Rows from block 2 of a small image classifier, named by matrix and row number. Rows with one number belong to one neuron. Each number is 500 + 40 x the weight over its row's rms, rounded and kept within 0 to 999. All counts start at 0. Numbers have three digits each.
After each neuron's rows are labels from the 100 images, of 14976, where the neuron reaches its highest value: "strongest on" is what is common among them. Only what is clearly more common there than usual is listed. The data: retinal OCT scans (Kermany 2017). In brackets: how many of the 100.
# fc1: MLP up (model.blocks.2.mlp.fc1.weight, 1152x192), inputs 64-127
# fc2: MLP down (model.blocks.2.mlp.fc2.weight, 192x1152, transposed), outputs 64-127

fc1.315:487499497458430503579521548577508469483473438490525496422527478507427525549454530451479501472464480463452532520447489574473491485490493544503437484574511599529490486546486452498494571470630514
fc2.315:505519462512510486535511488485453513551540518559541519462422504481448563448519552469543447462481468505549478491416518495564447514491550505548383486486515500546474581490489506543554411447486457
strongest on: finding: choroidal neovascularization (100)

fc1.81:497553535588454575409454471490468523535471394460538486461489540544531492516493446531506553469526473518513506518489536533514494545491519490477548545447477540457447527534535493541510466502566525
fc2.81:578468567496526477551496566486590420579484581549480468530540497444531540489554487517451516499536518469541532548540522487524516418524468514515540491540580479495543503472503498491542475466454419
strongest on: finding: normal (81)

fc1.639:473515438484490519520528522514525565480464576507531560477513558469510506510525488603523466452557529502432469519473500490514544532484458536510556506490519454464481582475475574507481493531492511
fc2.639:489406479542506486528466474520424522485515473489454469526518490480494512515558466444445511433493427530533507488495468535467417541566499461524527577473562562511420502518491486486511602495456497
strongest on: finding: normal (99)

fc1.229:537445483501396502514462560411493513428554438473461539581528438513419581481539489534564524424510574595532575549486472512430479446517563492568512493501532456455560500487467442450465534449471467
fc2.229:470403473506533428518395490586461443522534545501524446487471534484504485496487417511529572510500462407480532414551517555465468493451464503548520519544479487475569434562426531532528471451518505
strongest on: finding: normal (96)

fc1.15:492460490461451554503504468471448477467527483585546531564519526455506510527485443499448543474405555537499518457510426457457549469515509438514442513430440513521570554524536480501497460479566492
fc2.15:477475471501521509431520528533475535478485517447513457537499503542502496489349428453520509517494556504531466523494564458520468532536504425490550473552502528495486492480571538522538442552507505
strongest on: finding: drusen (87)

fc1.479:548513547425540515495503565486501556538504556436532494480518444501504487457457528538472556533546475578476512515451485489501471522477556504466446477601571498572509507532445478562497503484544527
fc2.479:514507504499450496422458473527515482540457443547476431517597530482499555520467407461528442485524513455520577570483553518486497482506497465567501462432487461422547488435560526511590504464488564
strongest on: finding: choroidal neovascularization (72)

fc1.129:503502450460474479529432472456477484464512503508475564510536557519484569502576443491558503500542529601526464549549525533484471593519484446475498482426508469533442472468526508480541497454493479
fc2.129:432436434443553508470481500529514490530500524459520539527483491489562433540449483533502466442436478435505530426480441539455506502438474566532485503539503553493442434573520481512454497521460473
strongest on: finding: normal (92)

fc1.440:463501422508428509475523433412567419463544508513516465481505406514405519499521518533409572484530457478568522565503487472502486421581492489574474490507491501444460533569482469498503480555492498
fc2.440:617465618530604496480527573510538570483423501458475460529469516445545469456444424443551487459479544481515557469499525522485518484444440531496558546543483481526532501457481497550525513541522522
strongest on: finding: choroidal neovascularization (78)

fc1.66:478591474437479534503503505523454478483477454518492469498507529477539456505489526543483512464522481407419471479500518482497485481496530461521462512540518520490510603463519428556499516557551504
fc2.66:608560546521527492477449506541541504508410519473465505503514435498467531413530506477447497538480551507559461500560503519513466570488466477501533496515586458538488451558543490470489524452497446
strongest on: finding: diabetic macular edema (49)

fc1.67:526574506469531541541530503491488520472506538545531478492516573462475476487510477499499469465459509486559493475538455495478503489512533519443483494522482500446470448495465469530523542483478454
fc2.67:442533522531466483466504506520497557509513464540509539533483497443539570485476517483492476509489522468507485499533461474536489491482449458503515475484514466509484500557567423478553532488505512
strongest on: finding: drusen (62)

fc1.415:438506593587524487443459441464486496527497519519498464507535507451549489506564544393478451477413537552415551462498496417515487448505506526522474532514517506543490475467530579481546533453494488
fc2.415:484475478462471509499527554544543489542502541467494536520485493607435522529576479519449580443573532481568524495550548595551507549440447520489524471574533552465532502525502472516461468467593518
strongest on: finding: normal (79)

fc1.708:528470483463493549521489486487558506518524412505483469483448402489471485470601468511511445545480449451478489477558470572408523509519492481605532519459492480520501511509477484513475523494508510
fc2.708:464514574487502428504498586526492491535453533503541435476557550593476556569399454506470524490552541460421532520482582469502500457525494516520493499593542530538471527513524431521453508507486501
strongest on: finding: diabetic macular edema (95)

fc1.263:559536494437549574519498437488470479429493513510502495391488549483534495494426508473477464582556501479530562469525429563476499584570505489492533521469549470610464494480509516589507515544451525
fc2.263:453444537529509499430472547484511459519534486418489509488610529523458514484534544523500519438477506486474431550520559570562502429523518506451528410462498516490547474601467470504422472503489533
strongest on: finding: choroidal neovascularization (66)

fc1.283:535385469519461469452468485477546534409529510446526490422485488493513476501546446527518520606515471486535509447523449442630481482483494413472459495484513400472471469508505460518494495554551535
fc2.283:426511505488493423512503517557479478503433526567542471514477499423530526494478550518471516515499491485480502521519506502457485449485557570523483467458450505521511518523490528562547477504487509
strongest on: finding: diabetic macular edema (34)

fc1.144:497472522492551514501536482497415521542552466506492500492506470518438472579493522507541467459547495432459500559518452497547530528526529432483470584528520506577548537533506540500463584505425509
fc2.144:539510553459575483558476467520491459480458534524452548480447494415562523430504538489514458487481474470560473505495486503521552526518425564515534456437517496458521408509490481456508488561525477
strongest on: finding: diabetic macular edema (75)

fc1.157:455544502527472493504454484509464496525563581504506540544469472477486498479505490497561492512510524492504523508501492466486359486465491523462540536456494562487489599448541594529449439600516450
fc2.157:551525511540588499517564533493487526500422511536463446499531505515467511453443503439507514533494507505530489460556488460506522490487469449523433513508450400444507503526536433529456559445413470
strongest on: finding: diabetic macular edema (44)

fc1.164:448512521483540445460457471513484539512529523539452529521431445503438492502499509437442466474475456438487490520451501551504502388498517474469463513501528418515430538546506452467499521484562501
fc2.164:576536519495408532540502468564523544483471557420487473481546512563566469496499532459566490491526510495605513515437529432457477523445478517513409502561504488527533524518498493523511483511472475
strongest on: finding: choroidal neovascularization (92)

fc1.447:463494473403494507555472498578483488428583530479499515532526465420435483488456476468445459507520514473451474557544485463452545533515486499490475534458484494503464526452534543599504509482554512
fc2.447:471411482532494498510526552480515501554450494543528508488534494491507496465442442481488502474466477475506420490541471521481523463513561544537552541458456520491473486529457513523534500552489553
strongest on: finding: drusen (92)

fc1.582:544514504523501517579496405465480533458498476498495502506497508447529497505552488568466426441485494499501491467508524469580618509506524432475476523566478477486503519464484518527475548560593454
fc2.582:422532506479411511542462521471500465500565543534508463560492556458593479539460471476479517520566511499494472513473556518503481556553519505476584506502504482507503482500554441495497443527488620
strongest on: finding: diabetic macular edema (95)

fc1.139:556433544519410536521544494409439513491577513491487497486483465524458530522569468464493494480479482498495563466475466483461505568483476491528487582456486497451471559467561444545412452489503592
fc2.139:425491455520547499527514472536474516458490502447464472494455453565488513520509557500493529511433497478547500479544476523573484513468532503523518449468484470492462547502460448466432521531519513
strongest on: finding: diabetic macular edema (52)

fc1.560:476500525467447462539531453575510455466510518514526483539521486439428472557501544529476461497487513466443492545470484503458517532563484604519461499533527462441536486523495492487460497471607566
fc2.560:503520445479538571591527548485448534497510509477479524544562488544508507499483426512524460438544460480567427583506482483538502493496518420547422426551521503566420541515487559493549543469526522
strongest on: finding: choroidal neovascularization (62); finding: diabetic macular edema (34)

fc1.732:496457462492399546517489547409457482530468498506511530503434500430460532518543505413484473524489462544482603480429529476500539438539495405502512529532545489567471516551478527494434557472470527
fc2.732:508525537458536446405511464483499571528458493488552468453567507551485510479514481581531595468559516499548540424510476502543435490417448545459481527494475514487491442513568524522552510501488468
strongest on: finding: normal (82)

fc1.610:458635459539490477491476513539500464506635511465511485502545520527455455510565479479518524516477544498590510514489499514452508528495470491534494481529548508461467525502521479474559468453502514
fc2.610:523499464474476565500531439541490475476451473547499506512443512502558458465560534437591451478524527517513484543487553505546518532466476521519486501501511529481470537575533600482480501474542460
strongest on: finding: choroidal neovascularization (100)

fc1.464:490509518406498512453479542525513569475594519486444557488564464454464515489570459476442471607534499495504501433477485457480529548452475557495453553489564514530477468507521532492502521520567490
fc2.464:517479487527467506517483486512467446543514522473516492496495582483516456531442484494495541426423448517549465581463441553469542495495530552522552489483454533526447507463523465510555449461496457
strongest on: finding: drusen (81)

fc1.25:512553485521551546524568476454490575529418517446568452458504506464519524488479523451547510471483504519521498451471538503480478511537535513484499458523469548607512532498517545506528514525429509
fc2.25:481544524498454481500462539502525489566490448576436522491466456570550526483509486537482524455508494460453475542501536485507397506521459505462468473449515418493568521444395522435530571447489527
strongest on: finding: normal (81)

fc1.77:559483509520528456519510422448519453482480516508526489521489517536482514464565481578422447490477490553563534516629534533490481510566474511431527445519486506476499506433490504494550555476466486
fc2.77:463506420492547537460453574534499471512539482501496500514550471504452456459435444514546426527439473521517541428438467478403471465498534531512501551524531431526439459534520496536444461507527492
strongest on: finding: normal (89)

fc1.597:385547492465452507421542506498496434457491513529502524518556436509514483526459581528549458502513422532469571480400491491460528518491476481474503479522515477520454549540397506458517463478484485
fc2.597:554504448522498501547483537475474525503486581528469483385453456483480537481557545528476569493501470530597519508484485438492469473511498503496436480551519508432523381441580521592446404483495499
strongest on: finding: choroidal neovascularization (98)

fc1.78:519476531521515482502478505521479450485525427550540532514520489418464477461454528518547476435501481464485521523557516452543519466545478549514594477513574470482485505464464445519430527551471477
fc2.78:539541483503447442527515582439485498473441568501465458533504493494532549465497574464466496535466523497504500503520437536482537511460522446554459495485533495464453503490483501423555534515431491
strongest on: finding: normal (96)

fc1.621:460523564444569484455534522502508489489499494503539472475556547551460505432553505531496481514532487613576566463516475513433515518448443515479478570543526475515440544506459469491556483533517485
fc2.621:534484513534385503527502522517484484479500481454505414574440561525499465585465524505529534471507532442392499505535506593587497486502487495497494514508475529451508514466559570538466549579484454
strongest on: finding: choroidal neovascularization (67)

fc1.535:497543433574444512553540498530510443460533490504459516448507554492498536493504483492497582503499458413520593545509483476537505542508486486537438501554483477562478561502416487512395520443550471
fc2.535:471505553469544493418519479468452492534496504566519480527520432536503464447476547545486525483506522541529438477462516499495527450443537484521459545472511508498456474485529566478611484529545495
strongest on: finding: choroidal neovascularization (97)

fc1.325:509531471512502468496498522552512454507537556552512559477567466504500536505493489494452531446508494542524466467522571559554440501507477490427497546485552489529486530458480559425507504495497530
fc2.325:555500553449478554529550465457491530510457530500554476468492496525498500514517486477539472533449486447480582519493446456490493454515563488478456482517483541469505437489417505511506568517527467
strongest on: finding: choroidal neovascularization (64)

fc1.188:471560411486500437476528477509424512509543491523572501436486555534515474552483554546461510566486588454522516518445427546509508536523475468543523504442432430498442494451488501544491493483419491
fc2.188:528479531584545562473377552576565474517527555461425562549522491469489443466528424426508492461477472474464466511540503462539506529479490542472478503515519545462578498500529543527519522504486538
strongest on: finding: drusen (38)

fc1.604:510523534500548438488481518434506518540436505479509536505493456461443551466500514526547474442448498518552509501463485500493453477455548485577439427583480564496523453447424541501519499484526441
fc2.604:467519460544445505522518528498468527552540498419477522499525475534475488494493520489440433536506454495505481525480535530494433511517444507518450526510497497474512524492571513500527463493500524
strongest on: finding: choroidal neovascularization (98)

fc1.602:555527524517483497444460473555559523462551555452564446497478508544517462476466511438544522526513501507503577538510509490489496537506461467516529530552498517466530478501527511562552462485572511
fc2.602:496494525558545495512588479517480506519512447566548516490501490521516485477556565455489497521555526552422494496388562534485504498508461492525474510479521432525473464521515536504511432511453513
strongest on: finding: choroidal neovascularization (100)

fc1.356:565537538507493490467527417426540452578467560500455460555536484558489524537475523492489576511538545492532474579471503420493469462502502498518504450485462460507516433557528523581571552458547518
fc2.356:483438466455508570533454513514594537462553465491528505509466465455524531485452459521497454488507472537499477482536521562432436533551502522459522558583518457559503513388447558502503469514461456
strongest on: finding: diabetic macular edema (28)

fc1.147:574370499535489500444507512501463468612493559576469508509436511499396472402453472489474471461488493565563524466466405508483542514514511543527507470473556531498416476499462573570455540530520479
fc2.147:416472472509530517512508506506385536492495470496491462569498503520578487556515490557471477461501477478530532461558477527522563500445537473449481477481460504499540505497507412554520518484535514
strongest on: finding: normal (87)

fc1.275:445563530555501527559498498533487462427460438575487526453569476462546482521498497479549541475388500529509488523525499520511442512484427527523486423454525504554500510459497416468524466478444532
fc2.275:532511501493505468478519386550570464512471497508507475532467497502528457485442508505445482515546569528506473451478572474455533532499534501474436502604516471478530483501529562506514494506536486
strongest on: finding: normal (78)

fc1.659:530528518526467504519480549481509457448480581543502501554541416483508477476447519486462479480464521493541506492481501455507473420420490425471499446516560501556471484537422511520515530475472500
fc2.659:440476489601541441480568458488502524446444439506540422442438483458482505469504510501508553518508564532482546527574525510492451507536533549608512504480488495454507479443451564485533559496511470
strongest on: finding: choroidal neovascularization (69)

fc1.52:439543523488456499507500516463495504526491553492520556532506455529459484455523504538542451446499469479553533491473453493476412433514450473466476540495478523527507531453467527552492493448559481
fc2.52:509544475529548486531428531491419499522470515439527434507464521461513549618424518512479484454487481518460493502472509473419461473510514540507389542525522491459426532537482533490466478448474549
strongest on: finding: choroidal neovascularization (73)

fc1.580:451541489474502469482488521552448443473588488483605491417503504500498522499586482420464454516474501496520480482552477530508479512505489481481475501568541517494458379532524462560477524425484461
fc2.580:539505515487483448567486481486513605468449521535403513528469444483448453549393445498459515514516499490526527462491506556512497471503567606560589439490530513508406491518504484446519430537472511
strongest on: finding: normal (85)

fc1.371:590561494461506467529512395562567485508509501535532440521488455533491465535545459551495536470548447498443515524586535449547521472540461454538472538537480492434513522469436537494446478557573514
fc2.371:511499524544526532509510509503460537537482516574473549499457434505510525507496518460537432524576477473545466530457504520458519501524475462466473460484498454523477591479515487515584525480533490
strongest on: finding: choroidal neovascularization (91)

fc1.510:447582474553466482456531474459496586449490521511523506516489471564566474501515577461540484501514408525502574517544513500508501551491589474503523405544501483576527500528455546543571495512503529
fc2.510:517431496454441511502512586551506496499577529498424549487505510383522571528436539479503540526586552504523514507450487549537501503573471529516469485417519480512511515438565477462538392486533525
strongest on: finding: choroidal neovascularization (68)

fc1.169:537440471473510493512467498465492465402473512395524515493543511500524512428542511573481519463474511477432439497529597483530552513453479516561540522514504476517512560459522492463471446507531507
fc2.169:509519503490493501455461496512477545528524496572568453537499484499433531544548477524520417462449509534506533475466442494489478484456493515531474546477525472437455451474525574537455499513500463
strongest on: finding: normal (100)

fc1.323:542472465484502575530523541495488433534532531513483437528510543464504501597471508485485515474445489518534468502549509579530568473509443432435516473547471405471513426464445531484433428480503535
fc2.323:481488519497493487523501514475527540432511417458565506452547416449562555457489482490509536473536531455486544469536516498410399438476542530517520480454534495460539512502490474505531601497518455
strongest on: finding: normal (81)

fc1.177:427468421490448403497493526460526529600556528535532473511469565457533483513436426577542520459485447456454495463519451487560466503514472512414532515484558527576505557506510472527551440536516548
fc2.177:590473456510505510471490449541479519529452460514529453488574484512497487477460544399471393486478497526509502453493524508434480490452515455486443493498479534450461485554485528453467485452448455
strongest on: finding: normal (94)

fc1.446:493480500542445510439503525540433485539473474521525497508438484472442521475465488534437477444492453523495499508511514500491451480519585495480448520510547456466463510467426466523481440530425523
fc2.446:499530374504518415519500478499545548505460516521534481465482531571506465519524507416497477567511538464501573435520483474456562496456475505547577499511483460510390560446556500469500514518485493
strongest on: finding: normal (89)

fc1.260:496546508500507501468529482459565529519549444454492534548522492522510536559545527521499556462496516501540488454468493525549453460492525510502523580404528572570508547508527498454513489534528562
fc2.260:544470584455449493523511482486458556518446607442497511516492534524470484522502463488443491540481498466478574569510552500478450523532408499500529509540437480467548452560438496513543522497482444
strongest on: finding: diabetic macular edema (53)

fc1.73:532506475449465463496510527572491486490465512502401569448466524501532551476559504506480558496505581469516484438463524513514537458593520457525419609564511450518445624524517448493501537580476485
fc2.73:480526529456511598490463454529519502560506498527541504547562505505490439450456501522543415531516474466514506511559515495529499523487488520461524555472512472420394406521468505559488499477467550
strongest on: finding: choroidal neovascularization (67)

fc1.455:401470578465500500459528497505461513567484507507536470497458538501569534483547486471453508448478530496586498548527521499482471492497484476487540520397523530615486484439531500559525536544470506
fc2.455:612481428489450463581530570571542485496488421570509477484560490453402530484477529527396498402500554506436523497465460511562526460602495610492537504537499515457512497541439463471481483464563534
strongest on: finding: diabetic macular edema (28)

fc1.2:508483531575514488487547532491550491471528518511513501478560470494478483548436462464463513460498481419409545560569452505540546456504496515552452531519587465520471495515502499487520533550490529
fc2.2:535482465530488498487474494538515505489548466494529496487529478571538544489512541507477505486505542548526475484579483462494477479521489480474531427513394481517496443460507537486509478540517475
strongest on: finding: drusen (54)

fc1.707:528469474483540458427504469495499521507539496442458464516502462526515564485534506535536529445482567566473496523476546441467474446478497549445524514548495457568451452511511471471516516521407469
fc2.707:508491471473420518525466508568506429512474494529513494482498520523549478513450418479481443514499454441482509491560490544460511518489504493525451438535523473413504527478420506472548467523525549
strongest on: finding: normal (92)

fc1.136:506514422464495484489529513509441508449512446539477499509443493474475524553441441453572475527492488462516537519496551429517440484524458537507477486421513454571535457477531538474441522433463476
fc2.136:483534491515488506459537439555491513493513513446465561498465505505507543535480543537474603402485489406495475503558512547454481546428441534568498493508434524540400571529558523483566528514497473
strongest on: finding: diabetic macular edema (40)

fc1.696:511518478523548490456476473494504528462492557460527553511537503555471511465495468483446500523462553493557573526439439526569515457542520485508457537589466496523496485538518524444495466536493534
fc2.696:583445550556472498506486530494501434462483510558454511542486537451511533487526516478565564554605502536403549543549519525498538494462484474482519487441503397448508489469508557521469556431513497
strongest on: finding: choroidal neovascularization (94)

fc1.397:498485472550576475547505444507487476518541457489473483467556495491522416514500499547504532482480544493571508355499534480516471571527480515502604517500510493546510506423607450480504464518459496
fc2.397:491427461488525556487463512509483478526462473526559547547530454540488582506500538530461450485546512560457508441479545509441468486446447559507452523506511499455462503518503543515444558537532467
strongest on: finding: normal (100)

fc1.501:543509464453554532528558501473479485521459481495463437510432584514521579451535474534464508489503544452471517533524479450498511482471487463554534540439542498514494489530469550442417561576484431
fc2.501:456472491488421537494422499545484559482513477489551495510582448508501376525519394462504455463488457553542473447509544525494457450491568585436530520566451488475440501457504490534513446465426527
strongest on: finding: normal (89)

fc1.208:481463515563470578495520557408474452534515560473524481585509573533461426514516484549521507505469532470498500559495496449567519535502536500509472446488536465487467520522441434445557457491488475
fc2.208:497541494405535509537498466528451510441496429523509491517451468523551522527447497486500471497500538519516515429577504523433461544500451478527557559521507503460444489458501547550466582541521503
strongest on: finding: normal (98)

fc1.360:467549486505449502503510473510482501457537483504475512495456460532479542539463572508526524461434494470474517479420459548469523524506464420469445513451482564518460499508542488513460476504598494
fc2.360:505539514443524529490480448548504523542492486524518527525484511528459541494488496538463466548508522523550488475516597402538481552533448499530456457578499526540488502516506488537433421443470465
strongest on: finding: choroidal neovascularization (79)

fc1.593:543574478452593501529559465505482494491467538506515573475520434564478497541536586531586477477481471472444513507503500510568484554535536447510476468587502487522519530627582495492514418447493544
fc2.593:428491475496528505543468498475458547546497489634573592433503497485541536542470451472538556491501555463533571477497472430484514564527501504506488517425494498506498439543515589461519476459558488
strongest on: finding: diabetic macular edema (95)

fc1.759:492450509498558494476521515442533510519499551524480490459469457516432551521582501506447598437444459537525486454531489496503478478495518494585466544447531567489460439504515499441446523434627559
fc2.759:460433513486470494504505489481493569550470513546390474540490539470584467465444527522597485530522473426509553534416470524563479485539464614535514455588516484551470520477490541573509466528504523
strongest on: finding: diabetic macular edema (34)

fc1.550:510529546550488550541498545515417554494411533550494558544454519466510568495528511478502483474425584516483502505445501496514456490521450536479471541587454520542488564497532569457487540513567479
fc2.550:468401487528471425518480553539462503528486518503446464434491549587515495485448532520540552456545462463478507502514505510505468523544508459550456499469514564500522471461449523459509539452482515
strongest on: finding: choroidal neovascularization (91)

fc1.119:511478454517418564468510503485554545525492505405498455514519537447505548522463518495473449553518516445462487459513446477499432447493520486551482549494520525463538493460557551596475488465533552
fc2.119:558516533534571416542570471526497484520497490555483507440444462482433498465519456497431493450505495521484510512552548494472516576490544494542482525512495449521478475599435431473507467451560432
strongest on: finding: drusen (53)

fc1.79:516447504462533517537524497567519486532547502526477503525531460477488497500495469467516451515548503458457522487543571530449480534466533461478460444528463463533502384470494487583528467411445494
fc2.79:502496443509484489430518522516501434461459491574509498428410484519477504486478563507418541491467521506553552493462435532549459492520489484454527516425539480515524518483486445400475498530470467
strongest on: finding: choroidal neovascularization (62)

fc1.534:421500474416573502501457481548466519565486483450503402500504518521539454509470453471504497543531484498463450484515501469497521525522429516530467480507538455566536525467442477572547462489490560
fc2.534:600481498497454440560538560497543487463523473515485553504550469616444520508497518483542489565472543514487448424516535563520566524491555494490481500478447490457478495438561480482496518536507444
strongest on: finding: normal (84)

fc1.456:538509428498475422471551521451496513414497472487489500456419554487569553531532542408511504499527537520553544504516522463519439507445505459460428491545497517516476537444481471538541505471497540
fc2.456:506481451505493561470563510479445502522421541541561487509609515527453518461495517528495471424506465522505443526455468540562491543621530521538544474449508496500540515501452494455525431525538474
strongest on: finding: choroidal neovascularization (74)

fc1.664:437477563537510479485520472565497481378485593471489460609471480420473497494518453524468513483515536465446478484519515474591538440518530491567485511467496541522539471521513537447571514581545487
fc2.664:447506417543461531488505450451426518525533426547523497440552503505453512501416413475486518485489518513522475553588493438475492492522439562424561532556538496473528474522474496558423420480507470
strongest on: finding: drusen (37)

fc1.412:538458504479507480481524444527478465449526451525490498479431517436531543499538453573515479517460528499517501458556407492466508506425512472551538532470562511462400473550464477443520495442482518
fc2.412:526417484546504476549502472516444548502465538485532515544491520533469410450552544430460453445541477521504490455512514516443511500410533508415503446541462469500460527486542522491497483467500559
strongest on: finding: normal (98)

fc1.519:485522479492471501467511487578473512523527572533518533482543529453523465563491497532483540511478521498506572522456531511553539529498504500487517541509516503518526493506532446490509541537511494
fc2.519:440489506512445499551485537498469462507509477478522536464543528442470587475601500512503523517553557476412524544523548486457521510512473499526478521478478447507439531554484593551516554545504551
strongest on: finding: choroidal neovascularization (70)

fc1.301:483436493515510470478496438485540451546457520459453499458511523557541464454479468610546510419511498480520531526584514533557461561506473463473534402512462448528486561509446452476506421520507495
fc2.301:586507558458477558521430574541461501479554509477535501532563442460509558528433527395454495582453489448518507486487508474439484411519536530517506568497527580499524489499464543559467499514553499
strongest on: finding: normal (96)

fc1.279:450508483509488502516501577556499454415502570409483506450518553515492543386466466482420468516504561560520499496485456452477477583489521485545505492541480549464566460498513562485496481538461461
fc2.279:484497452508441533486504551478524542524457571505473510505523438545535416601506483429550529490494447409532504486549466513469492435469459522519579499477446531532458563540531467502496506597448511
strongest on: finding: drusen (45)

fc1.32:545490509547524570528542482540523490504479499547607462527473536455473528506509463461458483534496521405523497512531548435493502489562521531441461478475490479489441510542527533447495491488504546
fc2.32:475532501497458462536535484449473520517531458456445514487488494530530489454491456537473492479563508458448512500485483526523480495527479476528521536526555518490514530548487504471478441483520512
strongest on: finding: drusen (51)

fc1.533:573474477547536494497467442478493510483417490472506503514498490496497502546515474544468533483483482498565467477461472484485475529475496461557556468418519538497497491450515449485505428454459529
fc2.533:421499429481528469489531497520512484510516542544516466527503493462515535439577524454477439482461523541471510461487536461519507526515510515548477548534526477530427467480525535541441501584510466
strongest on: finding: normal (93)

fc1.513:496572490527540545534531461503562507485535506479556487395520492563452553494412522495491461505511508506493579470513504427526554472475420573411520523436512516548502470448477506601473475475425481
fc2.513:505451525476459463588552563475498502454490474445466524577463448562562510448519516539446563490476484499467451487570454566499547496473505536485467456487527464450515501495416485503502492472502550
strongest on: finding: diabetic macular edema (59)

fc1.65:460550479551521527568519450449553457516548448560471527504458480492474412524568469510424519592534503460541486505510527526484482429524469531515496468491524450473460467543553487510497447563522447
fc2.65:583472576549485447477507505493481498524456479459496481512522450490538437520409526502611417484596553578510517495461475515526553518558466532436438561475442503530473475527511518481542503540474513
strongest on: finding: choroidal neovascularization (96)

fc1.361:544440531483541500410491496490509430482527509568525490430536514517504487502445450445463491508578500546557499516503450565604505527488528520511491507538518458499437494425471577541458568514461475
fc2.361:427533484527553497537466569514524542468521520489513481550465467478497491521552553460460516500426494533416476527451449426503509569502553537527492520534423507485593531545507434545526443468491457
strongest on: finding: drusen (64)

fc1.751:545474491470432532501494465494511528443599530485483518422499478469531532468504521465473467507513436576496540458487572508524501517506519501466549511541613418558532434471469517538478502461452489
fc2.751:517596486515539501456522518454465486442423459450488544543447564513515474522519470536478571506548531487454486538473553556497445466508528479527461433489513567487496487496464519475580485520504490
strongest on: finding: diabetic macular edema (38)

fc1.677:488506477489464543497506505491469445450519471442478436481521497547554418469480471411485595525510502489541516537438481510549619539536551381486486506520516476499521468455504520483628584467514435
fc2.677:508449526470473409534515516516511484563500521515507557523523462484552439498594512445509454514555435480413542496449528516466451460528487497545536492487537531525546421633457545499459475525463528
strongest on: finding: choroidal neovascularization (98)

fc1.379:552547490497495517369525504502531508509496409520470492607459514524496542527467493529448490467505472544498473531556588509533502513460472549413444531612493487452500461516438483470491481514493492
fc2.379:534477486553512477599456448465487527511486552486484506449492494513474524536470461553517429530477539479559543543523442536437447477528501445524548486515499435496429528469436531528541515541492530
strongest on: finding: normal (84)